A small image classifier, trained from scratch.
Model: 4.34M parameters, 48-pixel images, arch vit, patch size [8, 8], layers 8.
Rows from block 5, named by matrix and row number. Rows with one number belong to one attention dimension. Each number is 50 + 15 x the weight over the matrix's rms, rounded and kept within 0 to 99. All counts start at 0.
# q: attention query, key and value (stacked) (model.blocks.5.attn.qkv.weight, 576x192, the q third), inputs 48-95
# k: attention query, key and value (stacked) (model.blocks.5.attn.qkv.weight, 576x192, the k third), inputs 48-95
q.136:67 48 29 53 53 50 35 45 54 61 44 61 46 59 49 45 32 42 44 43 54 49 75 37 70 50 53 39 45 58 45 64 52 56 24 42 47 51 58 43 45 68 57 56 60 47 48 54
k.136:44 48 66 49 51 62 60 50 63 55 59 49 37 51 56 56 61 47 51 49 67 48 50 48 40 40 52 55 54 45 49 49 45 47 53 55 52 51 44 52 47 37 51 64 47 58 54 47
q.137:73 46 69 56 47 75 66 58 31 38 44 34 66 52 53 47 68 47 56 44 79 54 42 70 43 68 73 71 54 46 50 42 31 41 45 53 57 52 61 45 53 38 45 46 44 47 48 49
k.137:38 46 37 56 50 27 32 46 59 65 45 62 53 52 39 40 50 52 35 44 40 48 74 45 75 60 27 39 47 63 51 65 64 74 32 52 43 41 39 49 53 76 49 46 51 55 43 52
q.138:68 50 26 49 51 41 33 43 57 62 38 66 42 64 42 44 34 46 41 38 41 48 68 39 67 56 33 37 49 60 48 55 50 40 21 46 52 51 35 51 50 79 63 57 55 55 57 50
k.138:50 60 55 54 49 48 52 39 53 66 63 45 35 42 62 61 59 42 64 48 69 51 40 52 44 58 63 49 52 46 51 62 50 62 43 50 50 53 45 50 46 36 47 74 46 55 53 52
q.139:28 46 62 51 50 49 66 60 53 45 52 40 54 40 49 55 42 52 57 52 46 54 44 49 39 36 49 61 69 49 52 32 58 57 91 54 37 50 58 47 55 31 41 44 48 39 49 47
k.139:60 42 52 49 48 64 60 60 40 16 43 53 61 55 50 57 67 60 44 53 47 54 27 57 39 45 52 51 30 44 50 42 50 37 76 48 60 43 53 54 34 45 41 19 52 42 50 50
q.140:48 59 39 48 45 83 50 44 45 63 31 64 46 64 39 37 54 51 40 37 75 45 61 57 42 84 25 46 46 52 53 51 48 55 00 48 60 57 31 53 38 62 63 50 50 47 55 46
k.140:89 62 00 49 40 13 36 35 36 68 49 31 50 28 68 46 23 42 42 41 37 50 23 60 91 59 74 47 46 44 51 64 44 77 05 42 62 47 50 54 68 77 48 78 57 59 43 57
q.141:15 55 15 53 49 04 39 42 45 81 74 60 49 42 48 44 52 45 43 57 25 48 46 43 60 50 34 31 44 51 56 83 63 71 33 74 58 52 45 53 38 81 77 68 51 58 52 50
k.141:96 55 46 55 49 50 50 47 48 61 34 40 55 37 47 61 26 41 49 37 38 45 26 53 44 50 51 40 62 53 48 21 38 52 27 51 48 52 61 45 71 55 42 59 55 48 58 37
q.142:29 51 43 42 51 44 57 52 55 29 56 52 42 45 62 53 34 55 50 70 14 52 40 43 42 43 36 35 46 37 50 30 61 49 95 49 46 51 59 45 53 40 53 38 49 52 48 45
k.142:48 50 76 48 54 63 61 60 44 35 51 46 48 61 46 58 75 57 69 53 58 52 30 49 32 41 50 68 52 50 51 50 44 34 81 56 49 48 64 52 34 31 46 38 42 37 55 46
q.143:55 46 76 49 49 46 47 59 74 61 55 37 72 43 43 63 64 50 68 54 51 49 42 53 59 23 81 33 44 45 48 59 49 45 40 58 45 47 26 49 66 32 36 45 50 52 48 54
k.143:14 44 73 46 52 64 49 54 59 18 55 66 51 60 58 42 33 53 34 62 61 52 99 48 30 50 47 63 50 51 49 34 47 30 77 41 41 55 58 52 51 42 72 39 53 49 45 55
q.144:76 44 75 51 44 71 68 59 50 14 52 25 64 47 66 50 73 58 52 54 67 56 30 70 44 55 73 50 51 34 50 22 35 37 71 37 50 46 45 55 60 25 36 32 45 47 45 46
k.144:10 55 62 50 53 34 39 46 56 57 44 67 50 57 35 36 57 54 51 52 48 48 88 49 61 53 29 53 49 66 50 76 63 62 56 66 46 44 57 47 48 61 61 46 50 57 44 57
q.145:71 58 50 57 49 52 59 46 44 31 56 40 72 56 49 57 60 48 47 47 64 55 68 57 50 52 60 47 52 51 48 54 54 49 42 37 54 43 49 55 50 50 49 58 50 47 51 53
k.145:37 44 61 51 46 45 39 52 55 56 42 64 44 48 44 49 44 60 43 45 50 51 70 55 57 57 41 35 45 54 51 58 55 60 47 61 44 53 37 45 56 58 51 42 45 59 47 54
q.146:73 48 44 54 52 60 34 43 48 77 50 52 51 53 44 44 48 48 44 41 75 48 72 41 64 65 64 49 50 63 53 67 46 56 00 48 56 46 41 50 48 70 56 65 52 55 47 53
k.146:51 50 32 54 48 43 38 39 52 59 49 55 57 47 46 54 41 45 41 46 57 51 62 48 56 51 48 45 55 54 50 54 46 61 24 52 48 53 43 45 58 59 50 68 57 52 51 55
q.147:75 42 59 53 49 54 63 63 47 30 47 27 34 56 50 48 35 57 61 52 72 47 54 53 49 62 72 64 58 51 51 38 36 39 80 38 56 47 74 50 69 28 47 35 50 48 48 58
k.147:22 50 64 50 52 69 51 59 56 40 43 85 76 59 41 45 86 56 47 53 71 52 65 35 48 44 30 44 42 57 49 74 65 45 54 62 50 40 37 58 19 50 42 39 40 41 44 53
q.148:27 52 32 40 49 00 50 53 53 40 47 51 07 41 59 45 21 59 77 77 00 44 10 48 45 40 39 45 51 36 49 14 57 69 99 45 43 50 55 57 68 42 56 20 47 43 57 52
k.148:53 37 79 50 55 86 66 58 42 46 71 56 68 63 42 67 76 42 52 54 73 48 20 31 29 32 39 54 56 51 48 50 42 18 54 64 52 42 62 55 00 34 48 61 50 42 61 41
q.149:19 49 56 41 53 46 44 49 61 66 55 56 47 42 51 41 48 48 38 51 37 51 52 37 50 29 40 35 51 61 47 55 58 46 57 65 46 48 49 49 28 54 53 70 56 48 49 52
k.149:70 52 39 46 47 57 66 50 30 29 50 33 47 54 61 57 34 54 65 59 44 51 35 60 37 44 70 65 42 31 46 21 44 35 59 35 60 53 54 52 75 31 48 31 54 51 53 45
q.150:00 44 84 52 48 76 71 46 63 69 56 48 92 27 49 68 88 44 52 58 90 60 37 38 39 12 68 74 41 45 49 78 50 36 25 94 31 42 52 51 42 25 25 68 41 46 45 39
k.150:80 52 25 46 44 46 21 66 50 24 30 29 27 49 40 38 19 58 39 51 00 47 72 80 56 74 41 54 58 66 49 29 52 52 96 11 63 52 60 44 89 65 54 28 54 42 53 48